config.yaml
dataset: "telescope images of galaxies (Galaxy Zoo DECaLS)"
crop_scale_min: 1
rotation_deg: 5
hidden_act: "gelu"
fused_qkv: true
bias: "all"
moe: "top_k"
num_experts: 16
shared_expert: false
beta2: 0.95
beta1: 0.95
adamw_lr_other_params: 0.001
max_steps: 5100
final_lr_fraction: 0
adamw_weight_decay_other_params: 0
Rows from block 4 of a small image classifier, named by matrix and row number. Rows with one number belong to one neuron. Each number is 128 + 32 x the weight over its row's rms, rounded and kept within 0 to 255. All counts start at 0. After the name is the row's rms in percent of the matrix's.
After each neuron's rows are labels from the 100 images, of 14976, where the neuron reaches its highest value: "patch colour" is the nearest of a few named colours to the mean colour under the peak. Only what is clearly more common there than usual is listed. The data: telescope images of galaxies (Galaxy Zoo DECaLS).
# fc1: MLP up (model.blocks.4.mlp.fc1.weight, 1536x384), inputs 96-191
# fc2: MLP down (model.blocks.4.mlp.fc2.weight, 384x1536, transposed), outputs 96-191

fc1.204 101 [ 98 160 136  78 132  96 150  89 112 131 170 116 134  99  96 158 115 107 118 131 131 101 104 103  97 132 183 169 132 128  73 144 177 180  84 102  57 156 201 130 160 124 114  86  77  61 179  78 141 149  97 124 122  95 102 103 141 159 100 143 182 133  96  88  89 121 108 140 125 149 171 173  74 125 133 109 127  98 121 139 111 138 100  83  93 112 142 116  99  88 184  39  81 137 195 147]
fc2.204 076 [138  74 150 149  99 154 153 143 120 119  96 120 131 107 136 107  37  99 122 143 146 153 145 154 124 128 126 131 134 156 196 108 111 100 166 147 117 129 126 111 131 183 125 161  81 173 125 119 171 182 137 144 148 137 125 175  80 142 135  95 119 113 136 147 147  93 121 198 152 114 145 132 117  68 122 158 172 115 154 176 114 125 143 139  93 128  93 186 153 121 100  75   0 143 219 237]
patch colour: brown

fc1.752 081 [ 99  85 137  78 167 109  81 126 129 136 163  98 179 118 118 104 127 136 146  85  82 157 137  85 110 161  86 139  87 106 141 148  57 175 138 170  99 164 117  95 177 105 185 125 162 175  81 111 105 139 175  68 154 142 100 144 120 137 129 147 144 110 104  27 133  87  86 131 156 111 137 109 118 119  60  96 110 131  71 100 136 116 132 109 158 105 158 169 133 136 185 103  95 144 165 157]
fc2.752 100 [147 157 108 105 153 130 161 132 112 121 123 114 147 132  92 143  58 108 151 106 137 136 143  95 102 155 119  94 143 158 141 132 110 123  91 142 113 132 120 139 119 143 136 126 101 145 120 104  99 118 160 113 148 140 124 122 122 142 104  90 115 153 132 128 135 121 164 167 143 120 115 125 111 126 148  98 156 122 144 126  99 112 140 125 107 156 150 122 135 147 132 126   0 131 252 255]
patch colour: brown

fc1.175 076 [135  95  84 147  81 121 115 131 186 138  80 106 172 132 150 133  81 147 151 135 131 139 126 173  74 174 132 173 124 118 135 117  74 193 143 139 113 113 168 113 132 113 166  72 100 151 164 143 149 107 118  97 128 127  67 170  81 134 135 141 149  61 165 158 109 140  85  98  77 109 182 140 151 121 127  90 133 100  95 148 113 133 140  82 130 127 153 120  73 173 117 133  88 154 110  91]
fc2.175 094 [136 158 132 144 136  97 132 141 112 140 112 144 138 114  66 119  86 116 126 132 121 117 152 145 110 140 125 134 150 152 160 114 139 140  91 159 141 103 133 134 106 113 105 135 132 145 145 112 141 127 117 147 157 135 122 111 116 128 151 134 104 145 131 143 130 105 111 149 115 140 116 144 136 122 139 145 120 126 128 143 133 136 125 149 137 112 108 156 125 113 120 128   0 150 255 255]
patch colour: brown

fc1.237 126 [183 163 149 149 170 174  71 101 132 110 209  81 130  88  99 119 175 120 176 100 106  57  87 145 186 161 198 118 117 202 144 152 124 129  91 118 185 160 136 180 167 110 124 153  82  80 143 139 144 162  54 125  85 121 146  97  75 109 146 148 142 177  98 133 171 121 142 134 179 112 119 145 119 174  69 105 111  83 111 122  91  68 145 121 111  58 129 121 192 117 169 126 118 125 118 131]
fc2.237 123 [121 102 128 120 142 148 101 152 119 136 123 151 107 119 207 137 227 123 117 121 140 145 121 126 146 104 134 155  99  84 123 135 141 153 136 107 131 116 126 123 146 134 117 179 118 140 114 124 121 129 114 154 137 114 143 139 146 146 114 122 116 126 111 131 119 112 114 127 124 140 127 149 150 142 141 132 137 158 102 140 143 154 116 116 116 141 146 143 115 102 131 114 255 130   0   0]
patch colour: brown

fc1.249 083 [103 110 140 121 221 147 147 131 174 179 144 165 114  88 138 114 117 148 115 145 144  72 135 119 100  87  82 140 115  92  67 108 157 121 119 149 133 110 107 171  93 105 155 170 149 103 137  44 143 177 165  70 123 121  98  72 163  94 128 146 150 132  94 120 135  65 144 120 132 132 114  79 144  66 131 115 117 178 146 115 122 114 117 106 137  77  79 176 153 136 145 142 139 184 133 181]
fc2.249 097 [117 148 128 140 128 131 120 120 117 119 113 134 165 149  43 104  48 127 117 102 139 140 134 143 116 116 146 131 149 159 133 135 133 137 109 118 146 119 122 111 127 124  99 106 102 117 153 134 142 120 169 104 143 113 101 129 132 154 126 117 119 150 136 114 119 142 117 127 102 122 104 140 158 119 136 145 136 134 134 131 149 111 160 130 137 143 144  98 151 152 124 115   0 103 206 255]
patch colour: brown

fc1.121 117 [145 111 148 143 130 171  87  96 170 157 190  89 139 107 126 137 158 162 126 111 153 117 107 154  93 120 140 155 105 153  80 139 103 153 138 182 113 115 137 147 182 112 116  87 118  67  64 139 173  55 155 161 156  75  95  94 169 128 125 104 121 157 110  67 134 105 122 150 156 144  95 131 188 140 101 130 148 138  90 123  86  79 147 179 174 124 118 117 136 173 104 105 132 111 146  79]
fc2.121 123 [130 127 152 131 125 148 139 109 122 134 127 140 107 146 191 108 227 117 131 128 107 114 147 131 148 130 129 126 118  79 143 133 110 157 153  93 136 128 118 123  94 126 145 160 115 149 106 134 122 150  97 136  99 143 135 150 132 121 123 155 115 146 111 142 129 142 115  92 149 100 131 125 130 123 139 105 115 151 110 125 145 123 125 115 133 156 125 102 147 117 114 115 255 120  25   0]
patch colour: brown

fc1.576 072 [190  74 106  95 190  80  95  71 137 159 102  56 128  78 157 150 111 168  88 110  99  99 181 131 118 120 117 101 133 110  96 221 117 197  74 135 122 114 126 146 179 120 131 119 144  68 129 109 164  73 110 121  82 128 114 117 130 150 104  98 158 114 138 175 162 186 162 120 118 143 158 137  95 161 135 151 106  88 139 168 145 105  77  40  86 175  96  83 165 112 186 109 116 155 120 156]
fc2.576 096 [112 156 134 139 133 112 152 154 153  90 117 140 108 111  67 121  47 115 152 138 158 115 120 122 125 121 112 107 159 152 127 109 145 134  87 162 151  96 101  93 141 112 132 131 104 119 116 100 124 120 128 132 151 146 118 146 119 130 137 102 129 144 126 132 114 148 158 156 131 125 153 124 119 126  98 108 121 125 150 127 145 135 131 147 137 119 149 124 132 144 110 133   0 115 223 255]
patch colour: brown

fc1.350 105 [109 106 151 104 114  74 132  97 121  89 105 131 151 111 167 150  98  55  81 144 102  92 113 148 136 145 163 146  90  92 152 151 115 121 171 152  95 130  55 119 115 121 132 132 126 141 121 164 141 124 226 137  82 121 156 135  82 154  88  79  73 141 151 154 114 146 101 150 179 123 130 127 175 145 163 162 102 189 153 125 204 115 121 174 100  94 118 129 128 167  86 164 140 110 133 124]
fc2.350 072 [160 141 150 150  76 171 140  90 132 176  94 107 115 147 159  89 142 170 149 121 167 170 138 109 103 135 165 168 192 119  71 166 142 136 135 158 129 117 183 120 136 155 172  89 171 128 124 156 144 128 107 145 110 140 100 103 147  65 195 148 127 120 140 132 118  92 134  64 104 171  75 120 115  79 206  49  46 138 103 133  97 120 128 121 162 148 143 120 100  99  60 147 107 116  76  83]
patch colour: grey

fc1.150 083 [175 153  96 133  97 117 143  79 159 186 149 114 160  90  56  84 124 117 100  95 163 119 109 133 111 131 190 124 116 173 140 183 189 168  95 136 138 120 174  85 189 136 177 136  62  95 110 116  66 153  95 114 155 143  87 125  83 170 153 145 165 104 108 107 112 171 154  80 144 155 135 137 104 103 152  63  71 126 156 100 129 149  90  86 119 131 101 123 129 120 162  41  90 107 144 153]
fc2.150 090 [105 158 159 140 159 115 129 167  98 112  97 128 131 106  74 132  47 131 150 144 107  95 146  92 143 160 141  87 110 125 159 101  88 103 115 142 121 145 114 137 108 147 117  84 124 116 132 100 114 130 134  88 146 139 152 114 165 142 123 114 161 113 147  98 110 148 132 163 140 121 154 122 164 113 114 114 159 127 154 105 120 103 114 119 106 145 156 155 132 151 111 103   0 144 250 255]
patch colour: brown

fc1.711 112 [127 188 153 112 188 106 111 134  99 138 109 173 124  72 136  46 141  98  61 104 167 100 142  87 138 152 118 127 168 143  77 108 120 103 156 138 148 172 120 109 129 102 139 143 173 171  74  74 172 133 119  72  91 157 136  93 116 123 167 133  95  75 165 168 152  87  95 126 155 112 163 131 196 112 136 176 139 115 102 115 166 175 169 156 113 124 131 168 126 168 120 191 159  78 101 131]
fc2.711 111 [124 115 128 119  74 125 149  79 105 124 148  85 139 171 182 122 217 150 143 157 115 112 129 113  98 105 153 138 109  74 114 144 140 120 138  94 142 139 134 138 101 117 104 141 147 156 105 139 153 121 129 148 135 160 131 130 152 118 131 118 111 111 126 138 125 172 105 123 140 132 138 122 104 109 152  88  97 118 130 164 137 116 129 116 136 116 121 104 146 128 120 139 255 168   2   0]
patch colour: grey

fc1.714 129 [ 91 107 149 135  83 163 166 158 102 100 101 146  92  73 123 104 149 154  82 154 200 133 116  94 118 109  77 170 123 144 139 158 118 171 148 139 141 126 111 100 108 127 146 130 155 185 148 172 118 187 160  86 164  91 158 109 121  93 106 177  87 112 173 140 101 151 130 163 152  72 124 103 182 140  86 119 123 127 139  77 111 159 133 169 132 134 105 168 145 133 106 148 199 135 108 127]
fc2.714 119 [128 126 109 108 107 146 130 144 117 140 102 134 131 153 179 140 201 109 137 148 117 101 129 125 136 116 143 150 116 119 142 133 128 113 142 120 132 144 135 150 122 124 105 142 155 123 103 131 136 106 127 147 137 127 101 150 141 127 131 125 129 133 107 149 148 139 110 101 131 126 128 155 114  99 154 113 100 160  90 154 155 147 110 121 126 126 129  91 137 135  93 138 255 120   5   0]
patch colour: grey

fc1.25 085 [137  96  68 119 129 160 119  86 126 208  75 166 178 150 140 146 123 111 134 161  79 127  81 149  94 153  17 114  91  71  78 134 139 145 158 106 162 136 161  45  68 112 105 133 136 172 136 141 145  83 137 151 144 144 103  88 102  88  61 145 110 129 194  94 119 147 142 121 119  85 111 105 113 141 110 181 160 163  77 140 164  64 108 109 116 179 125 113 127 102 169 151 106 158 164 104]
fc2.25 092 [126 153  98 105 132 126 142 159 147  93 123 138 130 108  89 149  78 141 112 147 133 120 155 111 139 140 137 131 165 116 121 142  83 149 116 169 106  99  99  97 151 131 132 122  98 141 166 150 135 167 121 126 111 125 141 127 129 144 105 126 119 120 111 110 145 105 109 150 142 150 158 164 146 156 121  95 168 101  95 105 101 131 161 121 109 129 155 148 134 160 115 130   0  98 240 245]
patch colour: brown

fc1.141 114 [116 150 112 167 131  82 146 169 140 172 153 176 131 100 103  53 100  76 119  98 166 119  40  93 138 102 169 100 119 120  90 128 150 107  98 137 136 103  87 137 152 175 160 123 120 182 151 128 124 138 181  93 125 149 117 139  58 114 134 133  94 126  97 122 182 138 142 102 205  88 147  91 159 101 155 150 112  98 159 126 169 119 142 104  99  60 115 179 127 104  90 141 118 160 182 166]
fc2.141 072 [163 144 177  83 137 154 104  88 142  88 123  86  90 156  83 171  92 120 159 156  86 128 154 156 111  70 167 123  91 152 152 183 112 164 161 154 102  87  89 107 100 154 149  73 131 128  69 131 167 123 166 126  92 125 148 129 170  80 179 140  84 144 119 184 111 145 161 117  99 126 126 123 120 158 113  67 106 115 110 129 144  95 120 175 134 105 127  63 151 171 133 180  18 137 145 182]
patch colour: grey; brown

fc1.323 077 [134 114 129  82 126  85 165 142 145 110 128 163 132 114 132 117  77 101 159 127 152 143 155 110 146 148 156 202 127 118 160 129 111 147 107  87 125 119 163 145 144 133 170 136 150 121 168 166 151 112 147  86 154 202 142 148 101 142 126 145 163 150 125 152  57 125  49 116 131 121  98 135 102 160 150 167 108 106  82 138 172 129 152 147 155 100  89  84 184 148  81  97 107 111 128 129]
fc2.323 100 [119 125 129 114 137 133 137 104 149 112 146 129 110 106  72 122  43 105 113 112 108 134 111 103 113 145 131 119 115 167 148 105 122 101 117 150 139  90 145 112 152 118 146 132 129 136 147 124 131 110 125 105 118  90 121 122 111 142 128 113 146 101 156 147 105 116 123 154 145 136 128 161 143 100 148 143 143 143 146 116 103 115 130 134 102 148 140 118 141 120 152 137   0 114 255 255]
patch colour: brown

fc1.588 098 [119 122 135 101 155 153 136  52 131 173 120  93 145 146 110 129 172 119 133 136  53 128 170 149  56 106  97 111 142  62  68 127 191 105 118 131 138 101 146 133 107 100 120 122 119 115 157 115 129  79 124 140 159  99  96  64 128 132 114 103 174 215 163 146 142 173 131  96 105 101  48 105 104 129 140  52 106 169 147  98 109 124  64  96 123 126 183  95 106  61 189 146 167 178 117 180]
fc2.588 091 [101 109 127 136 129 101 151 146 130 145 149 149 167 137  26 106  59 136 100 121 140 131  80 125 127 125 102 133 117 119 134  98  79 126 102 138 154 162 115 126 145 117 130  86 169 143 106  91 126 100 112  86 113  90 140 138  81 130 136 113 113 152 150 104 128 118 171 105  98 110 167 125 167 134 110 159 137 123 134 130  83 136 137 156 135 141  86 123 142 165 142 108   0 156 242 255]
patch colour: brown

fc1.440 097 [137 170 167 131 116 106 117 102 107 170  95 167 190 143 157 118 115 159  67  79 160 107 142  60 150 154 160 152 135 167 131 187 127 174 125  59  92 183 127 146 184 199 135  78  63  85  83  86 107 187 150 126 149 155 124 140 168 111 104 127 142  96 140 137 103 108 148 106 109 171 127 121 126 129 142 101  82 160 123 156 151 146 149 139 129 136 147 119 104 132 131 101  98 155 153 103]
fc2.440 077 [ 74 126 119 174 148 138 149 171 159 100 174 128  84  92  79 133  69 114 189 184 104 130 123 129 102  78 126 180 118 129 121 123 131 101 137 165  93  82 100 148 143 146 145 111 103 191 117 101 103 116  72 132 117  65 144 102 100 119 101 101 174 166 118 146 147 172 136 159 145 113 118 165 100 148 113 145 147  64 155 100 108  76  82 160 180  99 166 155 110 145 146 117   0 172 155 216]
patch colour: brown

fc1.513 084 [182 101  82 116 107 129 133 131 136 143 139  95 130 106 140 136 133 112 120 117 146 127 108 102  99 128  88  78 134 129 124 138 120 107 122  70 104 157  73  98 169 113 105 108 129  76 107 102 104  99 127 166 160 143 126 146 152 161 120  75  70 179 116 116 100  93  60 136 153 150 117 130  80 100 184 100 115 110 109 172  87 107  55 143 133 148 117  75 152 143 159 134 149 127 180 139]
fc2.513 096 [116 120 116 108 149 129 142 127 118 112 102 126 146 119  67 122  34 128 119 124 126 133 153 120 130 143 142 115 164 149 116 122 135 117 109 147 108 100 142  98 126 106 114 111 143 136 177  97 121 144 138 100 113 138 132 102 143 111 147 135 115 139 152 130 119 148 136 132 153 106 113 143 140 155 135 134 149 135  93 122 137 159 126 120 147 114 142 144 148 149 142 116   0 138 207 255]
patch colour: brown

fc1.373 104 [110 163 159 148 147 130 124  80 149 166 115 136 154 106 123 120 208 171 140 146 155 139 120 157 104 130 158  99 104 142 101 209  98 163 111  89 162 108 141 144 195 108 178 136  89 110 136 136 124 131 165 133 107  76  66 130 130 132 140 125 181 150 164  97 109 102 171  89  58 190 125 148  48 119 154  90  95 111 163  90  79 131  94  78 147 182 135 101 153  98 174 140  88  92 130 135]
fc2.373 069 [157 104 127 132 163 114 140 159 132  91 166  99  88 136  57 145  78  92 141 157  81 144 131 114 134  71  64 133  97 109 169 127 125  71 130 129 132 137 137 142 113 154 136 135  88 212 140  61 149 138  45 141 138 158 180 160 142  85  67 134  98 172 139  69 182 107 143 114 160  95 154 156 120 143 102 144 113 153 114 153 116 135 147 153  88 106 139 183 185 138 157 142 106 123 148 142]
patch colour: brown

fc1.284 133 [103 157  99 146 111 153 165 152  97 145 121 117  92 178  95  73 180 128 139 180 140 109 152 149  93 196 177 126 116 125 133 165 176 148 188 151 143 129 111  89 108  89 127 153 137 173 207 156 145 172 105 130  80 130 171 124 136 144 117 143 124 100 124 152 127 138 100 140 180  92 129  95 144 111 156 156 130 121 133 133 117 127 149 191 134 133  86 133 110 130  89 124 159 148  95 144]
fc2.284 126 [134  97 121 109 116 109  99 116 136 144 125 119 123 142 172 148 209 158 111 120 107 115 100 155 146 113 116 157 117  70 123 161 132 133 152 101 139 149 146 130 116 106 147 123 167 105 111 129 122 124 121 109 111 126 103 153 125 119 156 138 113 150 135 137 124 123 130  93 110 125 115 153 127 106 108 104 138 116 136 126 126 123 114 120 142 103 129 124 125 131 133 142 255 133  28   0]
patch colour: grey

fc1.21 115 [148 151  61 120 145 127 190 118 156  95 153 165 162  53 111  71 100  65  74 101  92 146  69  72 163 146 111 116 150 140 168 148 160 124 114 130 125 124 100 131 121 114  99 192  89 170 113  88 145 169 158 138 105  96 112 121 149 139 147 141 156 138 166 155 141 103 146 142 172 112 112 101 139  86 103 136 100  67 167 110 165 120 169 114  88  89 149 167  88 148 106 133 135 136 117 160]
fc2.21 082 [127  98 141 102 106 156 153 143 104 142  36 145 135 113 112 116 178 221 125 143 108  70 151 150 125  99 180 150  95 138 118 150 155 110 162 154  72 137 137 131 118 130 129 140 176  47  88 153 156 106 133 150 157 151 123 194 188  72 186 164  47  98  99 130 170 144  95 127 169 187 115 147 141 126 178  44 151 143  97 154 156 143 120 112 163 142 142  75 100 147 119 138  13 137 171 149]
patch colour: grey

fc1.651 120 [102 154 123 124 175  90 108 142 137 169 127 172  68 126  96  88 212  90  83 116 145 158 175 138 150 157 193 160 130 181 154 157 109 145 115 134 127 146 136 230 110 110 124 177 152 157 150 124 149 140 149  94 105 148 163  94 102  96 167 117  95  96 152 144 170 124 146 137 160  85 122 113 199 126 179 149 150  85 173  75 115 118 138 148  97 117  85 139 145 144 102 115 137  90  89 132]
fc2.651 114 [121 136 108 102 100 141 121 129 102 102 115 114 160 137 172 117 241 133 120 156 106 117 150 103 125 101 137 146  97  90 129 142 153 132 140 100 109 101 129  99 121 142 101 165 153 138 117 157 131 120 131 140 130 139 101 124 159 148 166 147 128  98 117 149 118 132 101 121 145 109 143 125 124 105 148 132 108 143 120 139 158 108 121 113 148 132 121 111 111 105  95 123 255 163  17   0]
patch colour: grey

fc1.370 072 [162 118  90 135 141 159 138  72 145 130 122  99 137 124 123 157 132 102 149 163 128 154  85  86 168 140 168 144  98 101 125 102 137 131 104 167  99 121 114 137 100 132 114  72 127  86  89 128 163 101 146 147 160 164 159 113 121 106 120 129 132 144 155 147 139 209  99 126 121  75 189 120  53 101  83  67 109 112 113 118 179  97 169  87 121 165 121 114  90 127 125 115 122 135 146 112]
fc2.370 090 [142 125 105 127 177 118 150 128 148 130 132 102 108 135  74 132  65 111 108 113 143 140 120 118 105 117 120 113 149 150 110 120 121 114 105 163 122 127 148 133 111 117 105  89  94 143 142 118 123 131 132 109 130 102 127 152 141 149 146 118 147 165 143 119 142 108 154 158 113 123 141 123 118 117  98 100 144 113 158 100 146 112 112 155 124 111 146 129 153 129 120 150   0 109 255 254]
patch colour: brown

fc1.480 114 [ 72 144  93 147 125 126 176 105 111 123 182  71 120  91  77 126 129  76 104  99 123 135 143 141  88 103 194 127 121 145 125 140 103 126 129 139 162  94  99 138 204 123 136 171 140  97 166 125 154 157 159 135 100 107  98  95 109  69  89 130 159 104 133 140 158  93 134 183 109 103 154 181 153 136 191 123 150 130 167 147 137 103 168 121 179 120 139 147  92 140 163 189  84 109 123  68]
fc2.480 108 [129 111 121 106  77 137 111 132 155 101 104 120 120 160 174  99 221 165 112 126 123 117 114 120 138 127 151 146 139  71 133 162 135  96 129 118 141 139 134 135 139 115 142 170 142 149 113 131 155 104 125 154 116 128 162 138 137 126 153 143 136 148  97 119 123 157 130 121 154 132 147  95 128 125 142 118 135 117 123 127 119 145 112 152 125 124 108 126 160 109 119 123 255 135  20   0]
patch colour: grey; brown

fc1.677 096 [ 93 148 117 102 146 203  86 137 113  83 176 160 137 196 143 120 105 105 194 107  92 143  94  70 127 141 174  99 188  66 151  57 153 133 159 148 124 159 105 127 117 140 154 115 122 156 161 106 118 124 170 108 142  95 172 153  90 194 112 101 118 196 125 101 172 177 205  95 138 124 116 125 117 111 140 127 138 101 110 113 147 104 118  66 156 139 110 123 101 145 123  97  71 142 129 135]
fc2.677 094 [135 144 134 104 143 139 142 107 144 136 146 120 159 113  51 137  57 115 120 100 123 108 129 121 164 104 157 130 113 123 144 104  89 130 109 157 112 134 128 117 109 147 108  89 126 149 130 112 102 125 157 110 150 120 112 139 126 159 130 133 124 136 147 131 128 126 151 159 142 118 103 134 155 123 120 104 121 121 102 118 112 130 152 109 117 122 151 117 143 134 156 125   0 104 209 246]
patch colour: grey

fc1.508 110 [149 137 141 108 152 108  96 114 145  61  64 160  62 160 150 116  81 138 106 130 122 108 135 167 166 115 102 123 161 106 100 111 173 139 144 141 133  60 143  86  77  84 123 141  98 174 137 191  93 163 146  92 125 120  86 125 132 172 169 146  69 112 128 172 151 148 123 159  84 158 120 162  96 125 125 128 108 128 137 113 170 111 136 128 139 112 155 156 134 113 109 136 115 105 132 165]
fc2.508 093 [123 129 122 125  99 108 120 118 117 140 148 116 130 150 213 141 193 120  91 133 135 159 140 102 141 120 141 144 161  93  95 110 124 114 118  75 149 162 105 117 161 132 161 143 143  90 130 125 143 117 113 157 139 104 139 133 117 139 124  92 111 148 130 137 130  99 166 114 129 140  85  94 173 120 117  98  97 161 133 146 102 152 158 140 104 149  89 140 103 126 118 107 255 103  53   2]
patch colour: grey

fc1.310 077 [153 134 166  91 172 185 100 179 143 145  93  97 130 112 102 129  98 124 121 182 142 177 108 104 110  87 107 117  67 145 106 121 104 122 151 143 126  82 128 108  89 157 142  94 123  78 111  79 136 117 137 113  82 119  78  86 137 114 165 184 109 129 197 125 103 148 139 173 153 122 144 143 128 129 188 125  97 101 145 112 178  92  99 128 143  96 166 159 122 122 196 192 132 118 143  98]
fc2.310 096 [119 158 128 136 163 104 141 115 146 137 156 137 117 142  85 121  60 123 103  98 121 118 148 126 139 155 130  80 123 128 147 121 111 103 136 149 141 149 120 114 136 117 145  84 145 127 131 109 137 138 161 101 145 128 115 125 132 140 112  94 147 122 142 103 137 118 160 158 138 122 130 148 134 155 126 131 143 126 151 146 118 132 124 150 145 114 137 143 131 129 155 105   0 148 255 255]
patch colour: brown; grey

fc1.328 083 [109 184 137  78 107 155 121 168 128 167 116 102 192 131 172  82 126 161 137  79 102  86 170 125 100 122  84 131  87  81 139 166  99 130 104 147 133 159 148  76 102 107  94  94 131 100 184 148 179 140 178 158 153 163 142 123 149 110 193 175 127 171 115  83 137 121  96 136 174 165 147 112 128 181  87  91 185 134 100 121 133 170 120 145  94 170 170  81 104 195 176 157  32 150 163 145]
fc2.328 096 [121 162 104 146 168 135 158 140 111 139  99 129 115 116  55 147  22 116 116 120 107 120 130 108 123 113 116 104 143 143 107  91 115 128  89 139  98 133 144 129 122  99 127 128  97 127 137 116 135 136 157 102 133 119 122 136 106 132 136 135 125 152 153 126 123 147 108 142 103 165 144 137 138 128 148 102 158 117 135 136 119 113 108 105 100 108 145 133 108 136 160 144   0 105 247 255]
patch colour: grey; brown

fc1.354 104 [ 81 173 143 155 144 133 139 154 129 140 116 113  57 158  93 119 187 137 142 118 187 143 177 157 112 136 218 159  81 154 158 122 170 169  64 135 127 145 129 114 182 119 171 127  75  75 137  78 137 155  82  75  62  95 104 117 141 120 145  72 134 141  60 109 113 110 178 151 111 117 180 172 123 133 101  83 139 132 103 119 122 121 145 131 139 149 122  97 176 115 133  78 143 140 125  77]
fc2.354 117 [121  99 142 127 101 119 143 117 109 137 131 126 119 132 171  99 181 149 129 129 134 137 123 118 137 123 123 137 134 114 139 127 133 128 166  91 149 130 110 126  98 152 111 147 135 148 121 154 124  97 111 131 131 145 140 130 117 114 105 131 112 138 116 123 148 133 121 135 141 104 113 159 130 132 143 145 133 156 142 139 139 120 129 147 142 110 122 117  99 136 120 139 255 128   8   0]
patch colour: brown

fc1.43 079 [ 91 114 188 164 140 101  84  86 185 145 136  87 150 166  63 151 164 174  82 108 148 188 148 162 119 167 135 111 129 131 118 126 181 200 111 163 111 134 116 125 135 121 156 123 119 131 127  87  99 112 134 131 127  97  79  64  95 128 127 146 121 152 137 114 170 100 136 189  95 149  73 117 100 124 189 161 112 178 175 101 168  95  88 138 163 159 196 160 127 127 131  84 150 109 149 119]
fc2.43 094 [144 133 146 115 138 119 149 150 123 129 127 153 120 107  79  88  36 142 134 103 111 115 106  98 132 146 132 102 139 143 108 125 131 122  79 124 101 100 115 145 114 118 120  99 113 141 133 133 146 149 157 101 165 136 105 102 130 139 152 122 154 135 155 126  93 105 124 141 111 110 137 119 164 156 112 150 142  97 137 125 154 134 108 114  91 132 163  98 120 120 144 124   0 142 242 245]
patch colour: grey

fc1.349 086 [174  93 155 176 186 151 124 144 168 161 134 132 130 142  88 152 118 163 121 114 172 146 153  76 136 111  85 105  89 111 100 143  87  75 180 106  63  86  97 139 158  87 153 127 134 115 121  64 134  77 176 113  86  62 130 116 113  48 193 145 136 162 182 175 105 123  88  98 109 114  76 157 103 128 114 123 116 152 137  78 147 123 154 194 146 139  95 111 107 175 158 167 136 134  89  76]
fc2.349 100 [ 95 152 111 145 134 109 124 120 145 129 111 112 136 146  81 145  61 130 103 136 135 149 131  92 144 136 114 108 116 176 127 111 113 140 112 130 114 133 137 125 154 114 102  77 133 115 120  96 143 112 113 148 151 130 130 114 151 139 137  99 137 157 159 143  96 132 146 157 141 134 128 122 138 154 145 141 140  97 114 146 150 127 134 150  99 113 122 140 120 113 112 124   0  89 212 255]
patch colour: brown